Rows from block 3 of a small sound classifier, named by matrix and row number. Each number is 500 + 40 x the weight over its row's rms, rounded and kept within 0 to 999. All counts start at 0. Numbers have three digits each. After the name is the row's rms in percent of the matrix's.
After each channel's rows are labels from the 100 clips, of 14976, where the channel reaches its highest value: "loudest" is the band of the loudest frequency at the time of the peak. Only what is clearly more common there than usual is listed. The data: acted Russian speech (Dusha).
# c30: last pointwise conv (model.blocks.3.c3.0.weight, 192x192x1), inputs 0-191

c30.172 094:434520585511504476630431482479529503472504517531489509521440547481447500593459541528534523518451517469489442481491488578500454519510472486481474516493473516520535485548507536479452566458541504532509498529444493527466444542474451490432432477539496525501570479502494449495447550515469507505432539522508469493534507517499498508486527502416475545516601482473537524589541499546465484525473490554480568505510630501563470525514522496492494474491610522528480443482534571546520502433590519506416478494496495441550461568505479467562544543476464410498510474494479449471510474481539548507
loudest: 500 to 1000 Hz

c30.183 100:470545486420507466588499477446553530486547497489516440441467457550581522443455505491512548483511612496466460499480465507471437474476501415488534466448461471493525482526545481500553475462461499453478488461498479484508531495468546455439413549605492458590411459475578454493500508456429537512505479494479474448445457466496531431541525565548418504486518562439480443463486491484490456458509550455460503513527498435478490515540480522469501520470462573475516493451491525566561546495440541502498562484559524527486494507476558495504579492483499493488493511540516470588542473511479476559
loudest: 4000 to 8000 Hz

c30.41 097:587477524454477460563500452476453446528463418421496416598425540557549498471585522438490501518472536491512482537460459508501552473565513507501426487472521517540507524550472544481500466519486480503517510496469456567436509414553528446495414482501463486476514450522444514429496568408534507463497468509498530531514546581437506513472518439409515526473494480475503444540430520543512437523506488550482489518560470521498460446521508473434512416432510450497529562568513476490496459548464506485515528522485483530557477492453552508483496525495532478484521496484561476485448571436495472496
loudest: 4000 to 8000 Hz

c30.184 099:506528477535654467507480478472527490616485506506470460585573420520496461479456562510470526469510516542495416479484518507472452538508481460492531516549474556496512486490523532530538564488510562449419484457502514452561436520488512473464473529462488516539498499515570445443485466519458568499464539467469549544487520495495530465502534451440471517477465435455469453527496444491589436568486451503513487507504505494455556442456576536509441473602493515521537545530575449485529554513515484477528474491510481421599509548465526447487423495519468532516517477514527475513463508515461516512
loudest: 500 to 1000 Hz

c30.44 098:496571489477488482560515530499545576436475508479620402465475449594585508516435494490509430480572490479474513502464532464524534505484462473585550484520555514515477539532478560488502483553535504461494469504512458509477465564552493472485511540532504486535515474508449494427479520569516508547473486557562554490448481491542534551479458469502532478536466425526523546496515555502527467587549477434458434491542477523475504499453417498496501491499567578553489530483484435561546532516481493520466500498499435531620498511566490463505467554504590549498474475474472490542472476486518481560
loudest: 500 to 1000 Hz

c30.83 103:528468462437436515475399526516488508466503472529536428508552458507489504514493546540550546510543495528457476544521537472536440506528521408487478550564464508463447436531451534505473435457465526541497515474475496522467537485416477523458515482484602472499486545513476503503441501485477536533489565516498585482507545398533555507565556524497599584429478427486630519520507490500489468544441551472526549546446472510515522502515508589538544544512508452612541487508441512499500561560516464543503544492507458482457491505504488530501511486504561521473546480538535499485521502460468502484
loudest: 500 to 1000 Hz

c30.122 100:421559547491496513495554530489513476576535410496490512547538503541542543524449558419550524575480563504452493494461490516523442499530482501431447503473455491520503479525454564441531468548497547485534500498521518485530480489488470495510385541514494470499516472464511557510565484464470483503473482505532505561472506457453525457514479492499527507540429505522485475427459553490487450535500474502493562489464491489466467444457479491446493504495600517510407455487660486586553483460521528549479529468634579539508493455516524490513460494444541475444517433484467527546461491498484511486
loudest: 500 to 1000 Hz

c30.7 102:474527509551508462549504565478481415503560423482445540493529462493504493545542535483548530416540481514534542522483490460465514514493478395539496513606594406540491437518424466484565461519459519476521512522428540473488552469534473505517472410576479478499504491541514532556530516505571513517485451520550503490558511494511555425439476513462483538470537557506513456527410556461462499513478489546538528549440533478515507541436455482495516469468490520460528481529513527540483485464537458510487563498427500437533482565488393515512493543479485539500496540496437548426562504494497462463
loudest: 500 to 1000 Hz

c30.149 103:501463511535480560519581511506492439489452512534467476407551546530523583492521458470492546549479502485531471492534425530447415434505542489518455530541584485490483507592469511496568497531505530517487509496456466546547500500496587492521466549434452487493501475427508431471450512502457476478562495482467481449483506487560542421554504450499532515499470504564490593508491520505501562441538508453438556425480525510466485509480455477527514513540452501486522625453453435517508457494548533486466527500493482567524474520461612444509521479491482466525480489519526561565469530462530443441
loudest: 4000 to 8000 Hz

c30.162 101:506495507494503443512613465574468515459490518489525517437552517497524545534500564439581488511555496493479522513546527477486475493490565507507479477577519403535444452436540468473474502502561458440546527524557490486471500499519475525489493496522424470441454612470455507485477433548517482482481518530484501478449522499556434526458463551518492520469552459485530489389479526506448518517438476516525587487499505486442477470483489497460543491422515551518526444549426565484541565559520491467496485480530468486493473531474449482524480456479373462480504503486584529530574503485503492408
loudest: 500 to 1000 Hz

c30.23 099:451492480493505439510522500485429478561576504536421578521467549510495442526476522490466471527502507543533502574521445547563488433487459494557503495472546518452494518494488462523555485586451507515495509459486513550492523445528488610490535542526452489484458464459494487428528491450426467491563419538511431503516501487499453493569451444456596459502449423491520503510464420478508527460519454501483461458478403548534515546514499498475478509541597511516564534508501469491514464550515466460493483473595519478531491514521558559489485490482514533487506482542438518515468572539512605565
loudest: 500 to 1000 Hz

c30.107 102:548499450464539510524514541498436439493565488530483474511499514532461504493541451472495486486486455467495486609499438534566598493501478455453466473574483449517481486451547521539476464460490479493522450562473554541499484493498567423441439547460423509520509497516465499405423518509432461541488473516594546478486529517493489429483457496493509447507470501442472491517467484583469499439458405530443519494545478453437518487447582523511446498584547497525478502493596548477503515492420509465503549516473517470467466529535508512521513515509479487509462504518534416505479532405520565454
loudest: 500 to 1000 Hz; 4000 to 8000 Hz

c30.118 092:439522488533517506520493515552521569548612500480500495516482571493587557457466527472542546519530517505438583570550491468503483525465485488473532435495519536528511532581531483463548559519508457453482517488519548485473455559499396529489448518500477491491486523587557514479480491487483548552508390515504481529534452427510515526533541502459477494486458617537474505398510507467496452479486510543496486484437566529482567496475481478539532393537517447489529477503481542514616528509490474418489510488476478516500542462472517441496454466464511566522460483448518459486499417482490517520
loudest: 500 to 1000 Hz

c30.90 103:554518538555527436458513583514626461552478472469549497507481574558529487533489455510476463431478437480551581534455416519509537528483484497567558529491466496471466513550445501472476585544492536504496490482500554511513477494495533475533489538465429532559539562447574490499505489426490519523541484570565546501476484534515521513549602562516473576492488484471530466475500499553454511483527504496488520473446572495536550496432472451496485475474495516459512561516513563476561441431501455434478487503509472513483524470473462523566452598521480489424425468512472456483518453498513513481
loudest: 4000 to 8000 Hz

c30.144 107:479529465527543459502523557523461499486506486504486472469475482554506489533531484481457520550607453450474509554430513515465458431479503514552489475472519426489486498402554485521536430533526454495474442468519521548505473513474608448505497527496570433515493473568501455566500459487562512434507494500448555496512558449498588467474546525573444542516486492483545537496530541477490485477504453501534481530469541587510568488509488417416474517474509536553481436478449537478451509498490563546467497512548515475482526491521479487530520581474398536501480483477606569520550512564501559544
loudest: 500 to 1000 Hz

c30.0 105:449453452482525558465555526450503496425506468539473488465479491423468513455489588549486505407497506443502507564533453562452422457503507469567562465491492447549534527464482575537441490487523474474483498485528440455423497449451551430443433434462550473485560466494544526560548462520617520518521513586525563529515531499514507528425576531537536566487489467480551417552536467535473474528484508473499523422513527510533500510471504450469524445516496441490466510531497468501493478519514519515497491457478521430536523501487527524562481422479508474559518527471528497509485549523444568495
loudest: 500 to 1000 Hz

c30.159 098:496491479470437436472516565568464526467495500578513479440537566558467470463482493466440560501548484496527455561434527540493535499497517510453489452537496471435514528490465459524508433546544478497481454490496484492457510478486512502505479504498468410467481515574495499542528530506518510509492507487480579434515456482502435518460471531554541413471480458522477454503502563481462553509489544521404489474548420548453506548469511473454520506490493447457571583478597591447474517460494484579484632506460461449485549537509454499477577530491492420479510539492532519560506441510453488491
loudest: 4000 to 8000 Hz

c30.154 108:495464480474490438476458453492446533505477523437476471533533460512559491515501481487457515575611457454488462424468536517495459424528550482473483498522503500549453478494506522458558532459537482425504560508508492537460479517461455465531540421472538461490503532522520492529464510532490496443481539458497524531499498469543496465463633523506445511442509511492478539474507491464424471447515557505519607485532497520487410471486505548442500462547550515491622532514489532508501528457471501468518593506553500535511494546488589467539474395490526449472508561522531483500499614471425510486
loudest: 500 to 1000 Hz

c30.32 104:535539470462505464494503510516505549521502536520486523460461509465516551495520470541465555496493668426594549477531419638562507508424481440522600598509500557496519514463483450481435573507472485520504505448500505475502515572465506499393459485530496484474489496511517499430485426532475480493494522522471450517471436518495463465503510509527478468466487566500497534505500543454501464492508453530530447526502536582454488471536505456506530496490509495538582475494519459576436511433481459436523471492500518512471507534522534504470447505480516552482455446520561535567432484459492481519
loudest: 4000 to 8000 Hz; 2000 to 4000 Hz

c30.105 104:522449502487476537511476515502494461467479534496528517528493541564477557490428502475479533517558499461451472531492441475448590439515516463515425467580565450516489439577487470454493509536481467464434522571513460600429466529476506534507471497592515487557510558514473511505446485542527540516471430496462497475429517481459455578510491541562483533515492508517484540460532501530471532445563465518533559505440501626475555542528479535492527479469494421472467571522514528459484583479473483434483518494489539441394473454510529427486518514516504475533493477471460463518546552495460507431
loudest: 500 to 1000 Hz

c30.153 100:449485442587481495533496503477480421523550550479515501523492418498550499493590504535517541522537506450446486518481559523511494480440484491576490497516548511450573448461587562548527523470536438482465513545468535517489543460448446510458453454410538544512491482519508460516502544545532506519545488467492490533592458506539482568430452450515480508480474438439516550472494494505564492527501566556488465501440496470521562450464478523512491451529385592471463508523441525502606521482484454552492487484497492534438468446460444475494489553533469470529464505541583451545498498470500476505
loudest: 500 to 1000 Hz

c30.91 097:518425536484440458586548480449505543486506428536538466512473495530477486485519472534527481570487517525440494494519458518485469504506629525516434513499560480499555493547444484461516469493517545542460500509598480506452548493467464483495523519484464482438528473527554556486533414452499573473475543472525469403494581557482525527520474483466519563451505509450441539535502549475591505460534491455466512575561441490534506463482436501459417481517522480497476517504461439474574459434552506482483484448459452532452474424411510565478483494485451451460488455508470483484546509510477536469
loudest: 250 to 500 Hz

c30.150 098:528444572474473539467524549507477428499514506513530481521509504433483493549514484471514444520564494468514479511505481496485486491438435478563438475469544531486514464515569535488424501404471466430525513498496531537519495491502503438500502508464541516454523465477491442410428554494542532514489464551555513491647488505572431494525502493443522518471471439565594491536569478501586403479484483540442545523496445494480474471461447539479606533496553494529462492545464504506512515541490532510517494485524516515468486532514481443472513495560540418487585485501475543496521616496509487477
loudest: 500 to 1000 Hz

c30.109 100:562487552429495483493482445483473518475571509468434514575480508471432498555517526473587508495493480499547506571552483407509472536482476465494504501535442490520474540477509506459525518534602447517561492474486519534420437575524523483492497490628421469538507538506525506558460505518482605485538465533496504518547488429496497573563475447542460556490571530462468435465525482535561522470488530502583497478482494508505567467486464550504520472536450461500490421492444523452501535557471531454478522485484541431506487458479525520497488468501511416502511408497537470417470501487473483469
loudest: 500 to 1000 Hz

c30.11 101:428471604496439522466488526539461529458400557524496487537390533552426509476485494454499425506557526491515490481526457600476507553477494533517548541472554504490488577479457540448540513517482533520459520533615572537469441490527549466489581538534480461423501526488502540405482446494449509545527502489488475420535491539467496516529526511448503516480536463428472473483492475502545515492508432569491500478488479464506529486510492493528579499483473573510491456494483474516545498448526582504505490468475528433521499515532450468556493511535521546468403421479480447498554484479507489456
loudest: 4000 to 8000 Hz

c30.97 099:469477477507449523542501534506474525533491493527496541496571461474525413477508474550498482516466491486498519578446526467511501463461543547464438461520508494550426561476598507551530543488472460453503519523413484508526487492486500511581423517432488449500484472605531554586463531506493471501461488549470481438510457510522440521510587464514492500543429462435540475577494400498447528505458581471465471520467480517479412510457520391458482507519487553475501510476509460508514521402474462475469501498524479446497448490449482474478579497568461505492503500558439524546489417513502510474
loudest: 250 to 500 Hz

c30.104 096:530512478515489452562533492542456548470587488559523501539540489524572505494537419486458527559605469518475516572478460471476465589528449471539469497462378496540500539519583548450546530469507529466535465515477527509498486523512496560476449494544504495530509491523546468440499470562479497515534520622525541536554569516467473484490532515457541518462527558552481549560432568554507551494508534498537563534521457501548444491493528538567497488494505464484448517455496482500512538482532490601509564444442502485556512532540497470516451586454502482520512497477488584549519500536449531498
loudest: 500 to 1000 Hz

c30.139 094:470506548548513490547459565490543532461423536499458465511459611467546492477547465494452551545518441514533555537504500452528526459489516530466500510497438476500511566480453486557497473531482584489484490416531522536497483500566496509488446449493457483494454453529474530507560482474499485443505477397429486527495449484463544512495515562630518504526487420533495481445511502550456538448531502542429526454478526529507438452507500579484522519482559583466541544544513520437563518462532468505461447511567583514500440466502491543522521508545506549473505530565543502465516543532410462515
loudest: 4000 to 8000 Hz

c30.135 101:541546537500518458547544577543520529593504575520546487454514528524489479464515467474472520550524547493540461501469441477534481450449605539485515550484548462528469511475444546523446544517431527506526516517540494446509529551541474481490498494563518491475468486467471426490522452471523504476634527549554516510537490476525497534435459455528540477505563525536483468504463507504484473477478521472444426441487503486446547556457466481549422544553484472488508502509618524519495520571561527499517447517585494420554545539546530541534457463471532458492498504476503472452435555536570567500
loudest: 500 to 1000 Hz

c30.88 104:481464519451563504518468538534502473548488498437479489494486536567454504436448572464543583506473546518489541507500526570531550565471464577520439540484451451511471465480475545509436493478590573571513498504461476536455486537489531473530450537529522521563531505504425480559475557546482522461521431508501512493582434468441453535506464475439520413537500464485458483488519491525517481482488495555499557515543484455428493471540440530542590477514541517452438449478549414533560571515489558469453471496452523440551533507459501465572500478479500495535466498487469489508468467571560477466
loudest: 500 to 1000 Hz

c30.18 105:523463542562519562480454543460525462485527475511557461535491462524502500516510508499523517491448549453399500548511493471503555517497490500557479447485468557483481417495497484469495470445480521502487473585504529475529505452508467529637455503492511445479456547521468459451506492509550553480454471528422512445463459482523525465544503471487564455457525506488446485463471543462496490471557617492452521486535564449601535512501610559500454423541500462525517550489473510502525466533597522421500481501540487462526516545526512492451556491510534429476501513504471557477481566464422559548
loudest: 500 to 1000 Hz

c30.136 100:479462456478517514476475420523470502480497452495453483521461512465587494455515506460487574502513461503508491569544506477544472569529493483480445452513541478513456482461483481498469535541521504479539548572517440540450457478471502496546458517499470486489481463522456496475579487553401515547548440494448555496549448532465520492622494514497541484573506426485531435578418555466517482578543450501491545466563510456473509475421482463458525513515566432482509598559523493554457460439484486475461484510556441522475480577478457542447535474507591479430534485513511503536514514516531485478
loudest: 500 to 1000 Hz

c30.99 100:506458476456529509433437420525523546531482480487485496565543545513477417549536541536442444541498471472450472465531486465482476519494391502520484586496447446512466541485551443460414502489560483510498452557528477520519494500447492477462580506456555492462462507472532494489469542590453474434516405506576471432485563474429454424494516493509460486514472522552509476460458486511460484505526599517497491480510485535466502522471502480532496608444452520554485464488478491489486493502413552527422493570471410467516541542568504497439508539478494519481513462495524495504482530558493522463
loudest: 500 to 1000 Hz

c30.106 100:499532522503507415549482502544569464483513468526487563457460476475544511433510504473509567477494444466493528494510488509539468479496544573545480497520437477445475426556432524496534531484451542440475443514455490478472507469520512469546545456521574482517491443436443537524504392500543464547510503451541517551529540528460531513508462568554506456492566542511534467538551537538527519587566475496492446522429545483556569436468498522529618549478539438449435507566443556513507535539505469496475493500540503502485533563560512522518467507476553514567470443478487552497502540524579542522
loudest: 500 to 1000 Hz

c30.75 101:517510524540509430529481463554500472435508544532545468571479545525447535563449457499514489465459514449414494525503512459476508505438473521513507488451497471556475534462518506474560481528520534582484493532591530528517507465511536505481535445453502471477498498599501444564488463461495486600578475497497504450501607507478476577406545513463405485501525491563481440541476425459551468478460519544483517567521521438490459530573563458455514544527482593517463517525512509461489467489529544473581487470494486481446454513456464508446493481473562524512486462540453535436481493458488481445
loudest: 4000 to 8000 Hz

c30.74 102:499455521456506467414517527537516600480493458494467477532558482521516591583470439441478500459551485461515495527531446519504423520521560516512517498487598550582494469525479493437569520561548429473512507459521500445465560516547486571449436552463496511486498537476449473556531534457543470473457508530498465431459468535477454487478488489466513525551488565469485555445507499536516491566481479512468558525567525555510509498444488589525478486461524517489472469494487535504579476494485476494433605460483457498512498527490463499542518461551387542512454484508437496549445437489487486455
loudest: 500 to 1000 Hz

c30.165 094:528500494472482517555550495476485452422479528452528495522466489528525532502482460491465522509510497520485503502532448450540560477525501494413485528519446558481484503548503497471499506517500499533512545455512584530576441496461393481505484476507504521482455581452500463516514480496458547477494397474557490472492505583496452450447557578488468509455461585479471571507457470455552464585551498524568587541482500518573463498490486469452551536507515577476449464484560512460496539584504430525508541570570493525519488541439485530520511544518592492534547533570421561518485475524486504545
loudest: 500 to 1000 Hz

c30.156 101:463536538531551566442532460548445474513468512499500524519473499563499424489526561418551466496528438474474522464488488515460495510473458497515528475551503494467562534495524552529553439501474561493506536490510466493466571566481511466510420442490495509483559493460485519453643499526565541525563461532487530519558493515479489484457504517431445569513478539636480497511544443486471527492444478592497536513459546545594469520484506471460419529582464446489521471473521528472429485473456511478553425519483489479509460498481506460495516465541484463531432462541506544531477478535495561460
loudest: 500 to 1000 Hz

c30.128 095:515534556484506462497489496558496450534426517550472493539510512488478466507492486485581489494501477467529548561444485543484558546508453488496448498497526548534497555508515517500527453541482527465448465552492541481577464478464466495442514462451446513523495529465517487464508474515474511421457502465489486471452549525524514464501498437429489665511528522479506473509530508485468561526539487500510458469430490649441469570468569504519533528572500489506544567536428492493479481450496482488490553545493536500408538548441448411415539481533466495501483519562526515395491503552489511485
loudest: 500 to 1000 Hz

c30.27 100:459491525445488504479451487575442515506503497462478551522494529547479467513501451535504486544523512455473454457536509513517486504528525493487522515511593554490518626531532424487427527484531509518497437501518450541474488545477480499467528420519465445474493519564486461495488482550503454503530581485450595510565461486445445443479538508468538568470441515472488503540479471534497470404621532447461465463443607520553455503446547494511517463504477502521548441454477541463470507469469523497486493504565526512466445473422451483512449430555531539519447459489433480439498491526563503449
loudest: 500 to 1000 Hz

c30.78 105:494466484427507563496496583533543431484565543519481525444482617502441476458468497525467445488498433509489534513508457456557571485485463564498452568427468484468483498416562475518493564441511425459472472513459557483510526541496528509441465505473499530518519539524482497553482486537497495526507456547557475530554473540501489510562467502568504548457548543496592513514406484513460479461441526498485510419494492522517479477575486599496476453491486461555491430526463572517488495491527498489447507510599516508485488514460481454434516496435493509527510473610510442484453487473521494556
loudest: 4000 to 8000 Hz

c30.79 104:477410487514483495527502491432425523493445481493504496480491465488515442481431518502468518505469558492524476505444549650396419573524470486464477580513542518459448523462444516472474486493490485507504548461538582536502538476453465504554508534521505505490490523464514512487512441518418466497455474497393460476487483550504487540497513562520536380464554513456563433545500526528506494539529460531464522479518543443447474516587520573461497513457482482483476380502431515482475482454492492453475492449465468512486467519508520495510553486442520457390487456516464516512491490498486496493
loudest: 1000 to 2000 Hz; 4000 to 8000 Hz

c30.77 096:457497505603504530468517420512504476514495542505450517458549482461506478485548404510462563474493440536496447483495504506445479445493487447519479520465442494505477545551445450561461423476442428474570540474455544407514483511485426443527500533532496541515472467481474544566489531435502519539451454553476532476515420481472535456421487498518525559461487504520513456456509565501440440468481549504535522458530548519480458514490489472569543499452466461476475442534471513549471528465394529474509552496504599506504479525441554502503578466556472546451550513542475462508539508432537486471
loudest: 250 to 500 Hz

c30.67 096:473492467461492458526502511523471526496547449458523541478515473481494447456500383476466473443583576498485431465530488408471606482430477506480509480469462505478576476463475546454532546516567458474479481475457497523462485526579503495444521503591512429530416471528497490465566468515546463512513536473488543445513471479495476489497513483477472506544448456449553468471589478444462472482537474461520511475521502466454412516475540543551516496529512547631493597508509519524498476538528500466477488542489524524458562489545481557561409487461492565517503533469496513472437484465542475491
loudest: 4000 to 8000 Hz

c30.30 107:544458464483472511490519491482447495552533568541436449546496519496532457490559472509434495542518480501493569501457595518549507453525477491518477552513536526493517434475486449511578507490450507497486535566509539557460437495420566573494575459536472527548507525474488503499479536500482490468469511460479479508452519480472493498491567496446494470461585471504527494507569436577471548514469443434489468471619546524524474530416467443442492453513431529521492491463503498481526589570472557517453560499455472474519469525462426479508522451500442513470451536452479429499430461441547483550
loudest: 4000 to 8000 Hz

c30.108 094:528539483544496494548449508492480495470519449526459434586427487537546486515430449520510544489542651506482491511543528512590559497453563456533544518463510461496444459540422483501553466453470455522477498470554524552594487559436485427525505574446450504530486526492459511491492463505490515498564545471514495561505500622521449532603456524484504494576497534485482508537515497530522500507497467505501447524537510487496503468521487451444533506505445491477450507461470526514495551437503506528527478434543453488501494471500504515450479508529429443598486474495448559469427450542489524502
loudest: 4000 to 8000 Hz; 2000 to 4000 Hz

c30.176 099:508556504549512471509512529487502524451511502472466502521477515589516487514526549584539506511441533500453446475398560518532560456546438524487508420436420465476496417533552507480453491446447463463528415554537493501482450486532555490526544486459554530505496480499548540467509432522469565491537496517496476450524480481547521506509532505536500520451505513383475493496601538435463612488545464513479462462609515415483476487497486469508475466476479486527491619581473479457458533461507541551460442507518468484463468504481482506498521482455544473482463496471484477516559473510494454541
loudest: 4000 to 8000 Hz