A small sound classifier, trained from scratch: 26041 training examples.
Rows from block 4 of a small sound classifier, named by matrix and row number. Each number is 500 + 25 x the weight over its row's rms, rounded and kept within 0 to 999. All counts start at 0. Numbers have three digits each. After the name is the row's rms in percent of the matrix's.
After each channel's rows are labels from the 100 clips, of 14976, where the channel reaches its highest value: "loudest" is the band of the loudest frequency at the time of the peak; "top examples" is what is common among them. Only what is clearly more common there than usual is listed. The data: acted Russian speech (Dusha). In brackets: how many of the 100, against the usual share in percent.
# c30: last pointwise conv (model.blocks.4.c3.0.weight, 192x192x1), inputs 48-95

c30.10 096:503509455525483499469506452543487512461518493517503504509540484485481470456519507507493495474520492483526527494495464503525503551486532501492514
loudest: 500 to 1000 Hz (39 vs 8.2)
top examples: emotion: angry (60 vs 18.7)

c30.100 101:516488507502520514522470518458498500495485543477482464505497482525520490492467466527465478483502484544571500493498508505521494552490496491491491
loudest: 500 to 1000 Hz (35 vs 8.2)
top examples: emotion: angry (47 vs 18.7)

c30.16 096:486521460499502518464460513520495484511488521468511495531526520500490533509505502447514519521490496493494535511482480481505516445487502490581475
loudest: 4000 to 8000 Hz (37 vs 7.8)
top examples: emotion: sad (71 vs 27.4)

c30.180 101:479465492481498516490558451539489495522497528453512517477477459503501441511480507559535469540500499499481521477540558500484531522545505488464509
loudest: 4000 to 8000 Hz (27 vs 7.8)
top examples: emotion: angry (76 vs 18.7)

c30.61 092:522493537509499505475518469512512516476517515484470501541465527499525482524474526486492512521476461487487554432510483508504488443502526490507535
loudest: 4000 to 8000 Hz (34 vs 7.8)
top examples: emotion: positive (45 vs 18.6)

c30.134 099:510477499505503505487479485503494469502446481434487440530509483495485460513545490503449489541481516477516452489479529554491512471513473500500493
loudest: 4000 to 8000 Hz (25 vs 7.8)
top examples: emotion: positive (67 vs 18.6)

c30.112 098:503495527501482479502509538494508466472501475554515517501517528518495534541476474468510490494448516468532534466507544488530502481506475514516520
loudest: 4000 to 8000 Hz (30 vs 7.8)
top examples: emotion: sad (60 vs 27.4)

c30.155 101:475462510535510510504499496496518506462497494463504530513458475535479481481506513494508493477504479511506536508504503513498507543531471520523516
loudest: 250 to 500 Hz (42 vs 20.8)
top examples: emotion: positive (59 vs 18.6)

c30.67 093:479511516539526521471529490515496532490534513497517502469510523502497473502475532499506450506502499505507506513509476478556532517499489550510519
loudest: 4000 to 8000 Hz (53 vs 7.8)
top examples: emotion: sad (73 vs 27.4)

c30.13 108:464505483503526512486497498483487470500531527503497525504535463498493475470515521528477508483505455513516472500479482493514480463470572473496527
loudest: 500 to 1000 Hz (55 vs 8.2)
top examples: emotion: angry (58 vs 18.7)

c30.89 100:482525485526516490420517498465522496500496483472461457498492484540484532520509515496493531528516528503511519510505503497523522531484497480520482
loudest: 250 to 500 Hz (51 vs 20.8)
top examples: emotion: angry (42 vs 18.7)

c30.146 094:470537491493484489511499494450521486529477460516580529491471436501497500508479512515486540493466526491506474555486493435498565517522520555480525
loudest: 2000 to 4000 Hz (28 vs 2.3)
top examples: emotion: sad (75 vs 27.4)

c30.169 102:508533523499486514522548544504496443499538532509507501466506489460497505534489525496484493486495583490500479538496482474481479478497484444508486
loudest: 2000 to 4000 Hz (31 vs 2.3); 4000 to 8000 Hz (31 vs 7.8)
top examples: emotion: sad (55 vs 27.4)

c30.3 094:508517477535466501519508551494455496518503518497478508514467517525524551523536493481476513491478556495491497549515497453495474520495458481443510
loudest: 500 to 1000 Hz (26 vs 8.2)
top examples: emotion: positive (46 vs 18.6)

c30.191 103:502548504446512494537485490473537485479564480466497502546486533485488471496504513462527476511509503538483500490507490510497464472502503498511433
loudest: 4000 to 8000 Hz (35 vs 7.8)
top examples: emotion: angry (84 vs 18.7)

c30.104 101:455518454480485507498526500484508501506457458545505498478492508527470471526494534499483504445495494496503531500470485480511474507522498485554504
loudest: 4000 to 8000 Hz (31 vs 7.8)
top examples: emotion: angry (88 vs 18.7)

c30.151 100:500499551495484491525457499489512468469492468469478476494519485529489523526496471490555503514496513512529552509457488505476499537468500492483512
loudest: 4000 to 8000 Hz (42 vs 7.8)
top examples: emotion: positive (40 vs 18.6)

c30.2 109:490483522498471495500560491481476524533512481502535496493491510511485510484531458517521509510489531448489475499462471516464538518485513546471536
loudest: 4000 to 8000 Hz (30 vs 7.8)
top examples: emotion: angry (45 vs 18.7)

c30.20 105:509486519529510506438488512489514531468519519530492467514534544458542458542528531488471463461473516492490489511508489501496509502449485515485504
loudest: 4000 to 8000 Hz (26 vs 7.8)
top examples: emotion: angry (78 vs 18.7)

c30.65 101:465536521482519465512512524506495517494487493521478494482517513527493500472477483560477462502509487491552519489503514523494514519524472490517505
loudest: 250 to 500 Hz (55 vs 20.8)
top examples: emotion: positive (55 vs 18.6)

c30.35 097:513487487469509490522483467472483496517528454492496525457487513529518492567489510503510501493494501499503484501531466477519480502469463479531470
loudest: 500 to 1000 Hz (43 vs 8.2)
top examples: emotion: positive (64 vs 18.6)

c30.76 104:528497479464498488507480496491513502514496460495476511540442551522504475497495531499470476481512467497458484508510465512484499531476495477484492
loudest: 4000 to 8000 Hz (26 vs 7.8)
top examples: emotion: angry (85 vs 18.7)

c30.130 097:481476514525464479469500478490513515485500503521514505501515480542498474487575460481494533487500477528545483491516488442498501500539493514494479
loudest: 500 to 1000 Hz (38 vs 8.2)
top examples: emotion: positive (65 vs 18.6)

c30.108 095:503458506470519491475516512492494519463529494489511560521517552526543502456516463526452494493491517506468493538499478485499541511484501501512486
loudest: 4000 to 8000 Hz (37 vs 7.8)
top examples: emotion: angry (65 vs 18.7)

c30.78 103:535499497536488482532524500450486470518489527483516455502522490559495518500500488485525456482515505511493468501471530485468542511454498548513534
loudest: 4000 to 8000 Hz (28 vs 7.8)
top examples: emotion: positive (91 vs 18.6)

c30.82 093:518521478491481458539532499502507542479490504475485505513466482522474497472503522480463501477471481534515465536504533486502491480550510543537516
loudest: 4000 to 8000 Hz (29 vs 7.8)
top examples: emotion: angry (92 vs 18.7)

c30.47 095:470514491507490498522506477514564546489497488470505542531460551479545547535489522501480523483480501484487475506482509500507522508554501471470480
loudest: 4000 to 8000 Hz (25 vs 7.8)
top examples: emotion: positive (71 vs 18.6)

c30.51 104:540503493512493475485524485489532483509481523524492458481481476483500510459471515524497477487496511491498524523523482478514493475498488522479466
loudest: 4000 to 8000 Hz (31 vs 7.8)
top examples: emotion: angry (92 vs 18.7)

c30.190 098:521462471515479525504492498474518473465525511490510472556495523474524496500469503505483459524520507468516476529499483489455525514488472511482505
loudest: 4000 to 8000 Hz (27 vs 7.8)
top examples: emotion: angry (95 vs 18.7)

c30.49 102:456541503509487482462535518482470528495552440493498498494492489571470474476483481488508516506471489466519522518522489491490490500468534532493480
loudest: 500 to 1000 Hz (35 vs 8.2)
top examples: emotion: positive (85 vs 18.6)

c30.97 106:547512495516573484489482528490483490494535475518472448508478475505512523543482488472485498469528494496511516476519455503507463531511476492559476
loudest: 4000 to 8000 Hz (32 vs 7.8)
top examples: emotion: sad (68 vs 27.4)

c30.15 101:512508474522541514504515491501520508526508506483476449476474530523497524507528466462478547465498490464500447506525481500504527492485507508490536
loudest: 4000 to 8000 Hz (53 vs 7.8)
top examples: emotion: angry (72 vs 18.7)

c30.4 096:550452507493548542467505454482517545485476531466501496531501503466518468556487473504531492500495482477466495506477449493550489488476522500478534
loudest: 250 to 500 Hz (51 vs 20.8)
top examples: emotion: angry (51 vs 18.7)

c30.8 098:482530499506458468505469516508515538513471496520515525500453498491536506487464523506512467483495500501497464508470470481496502464483507463506495
loudest: 500 to 1000 Hz (38 vs 8.2)
top examples: emotion: positive (88 vs 18.6)

c30.143 095:533512498525452495481528470488541450494498549471466509522497500515530578491482483521484479492461511457519498510489525470487482484442537491496562
loudest: 500 to 1000 Hz (32 vs 8.2)
top examples: emotion: positive (41 vs 18.6)

c30.107 103:494468531474486438477507485503494488494461516469478477502498513533540511482497516472482504577543482531575537478457570553518534483520489518459531
loudest: 4000 to 8000 Hz (35 vs 7.8)
top examples: emotion: neutral (71 vs 35.3)

c30.24 105:550515498437499497464511510485551473528493523467467527483505502495465494496511549549534488491495483502475496498531492498509492537501422534496497
loudest: 250 to 500 Hz (47 vs 20.8)
top examples: emotion: positive (77 vs 18.6)

c30.81 097:515544492541496512521492503503538492484506477557512498500492483492500534534509487467490494460515468522472526491488472511550439537544498487529529
loudest: 4000 to 8000 Hz (30 vs 7.8)
top examples: emotion: sad (56 vs 27.4)

c30.171 100:523529485517515458488490533491499511529501500502492473507516511487495480503503470559518448511503495480476485460469537509455524574472490540500529
loudest: 4000 to 8000 Hz (32 vs 7.8)
top examples: emotion: angry (56 vs 18.7)

c30.182 094:505535492491487471481475510481473492473477557503492490549489508530510512522460536504501485497492498455477494529502531499488551515475541423509529
loudest: 500 to 1000 Hz (45 vs 8.2)
top examples: emotion: positive (60 vs 18.6)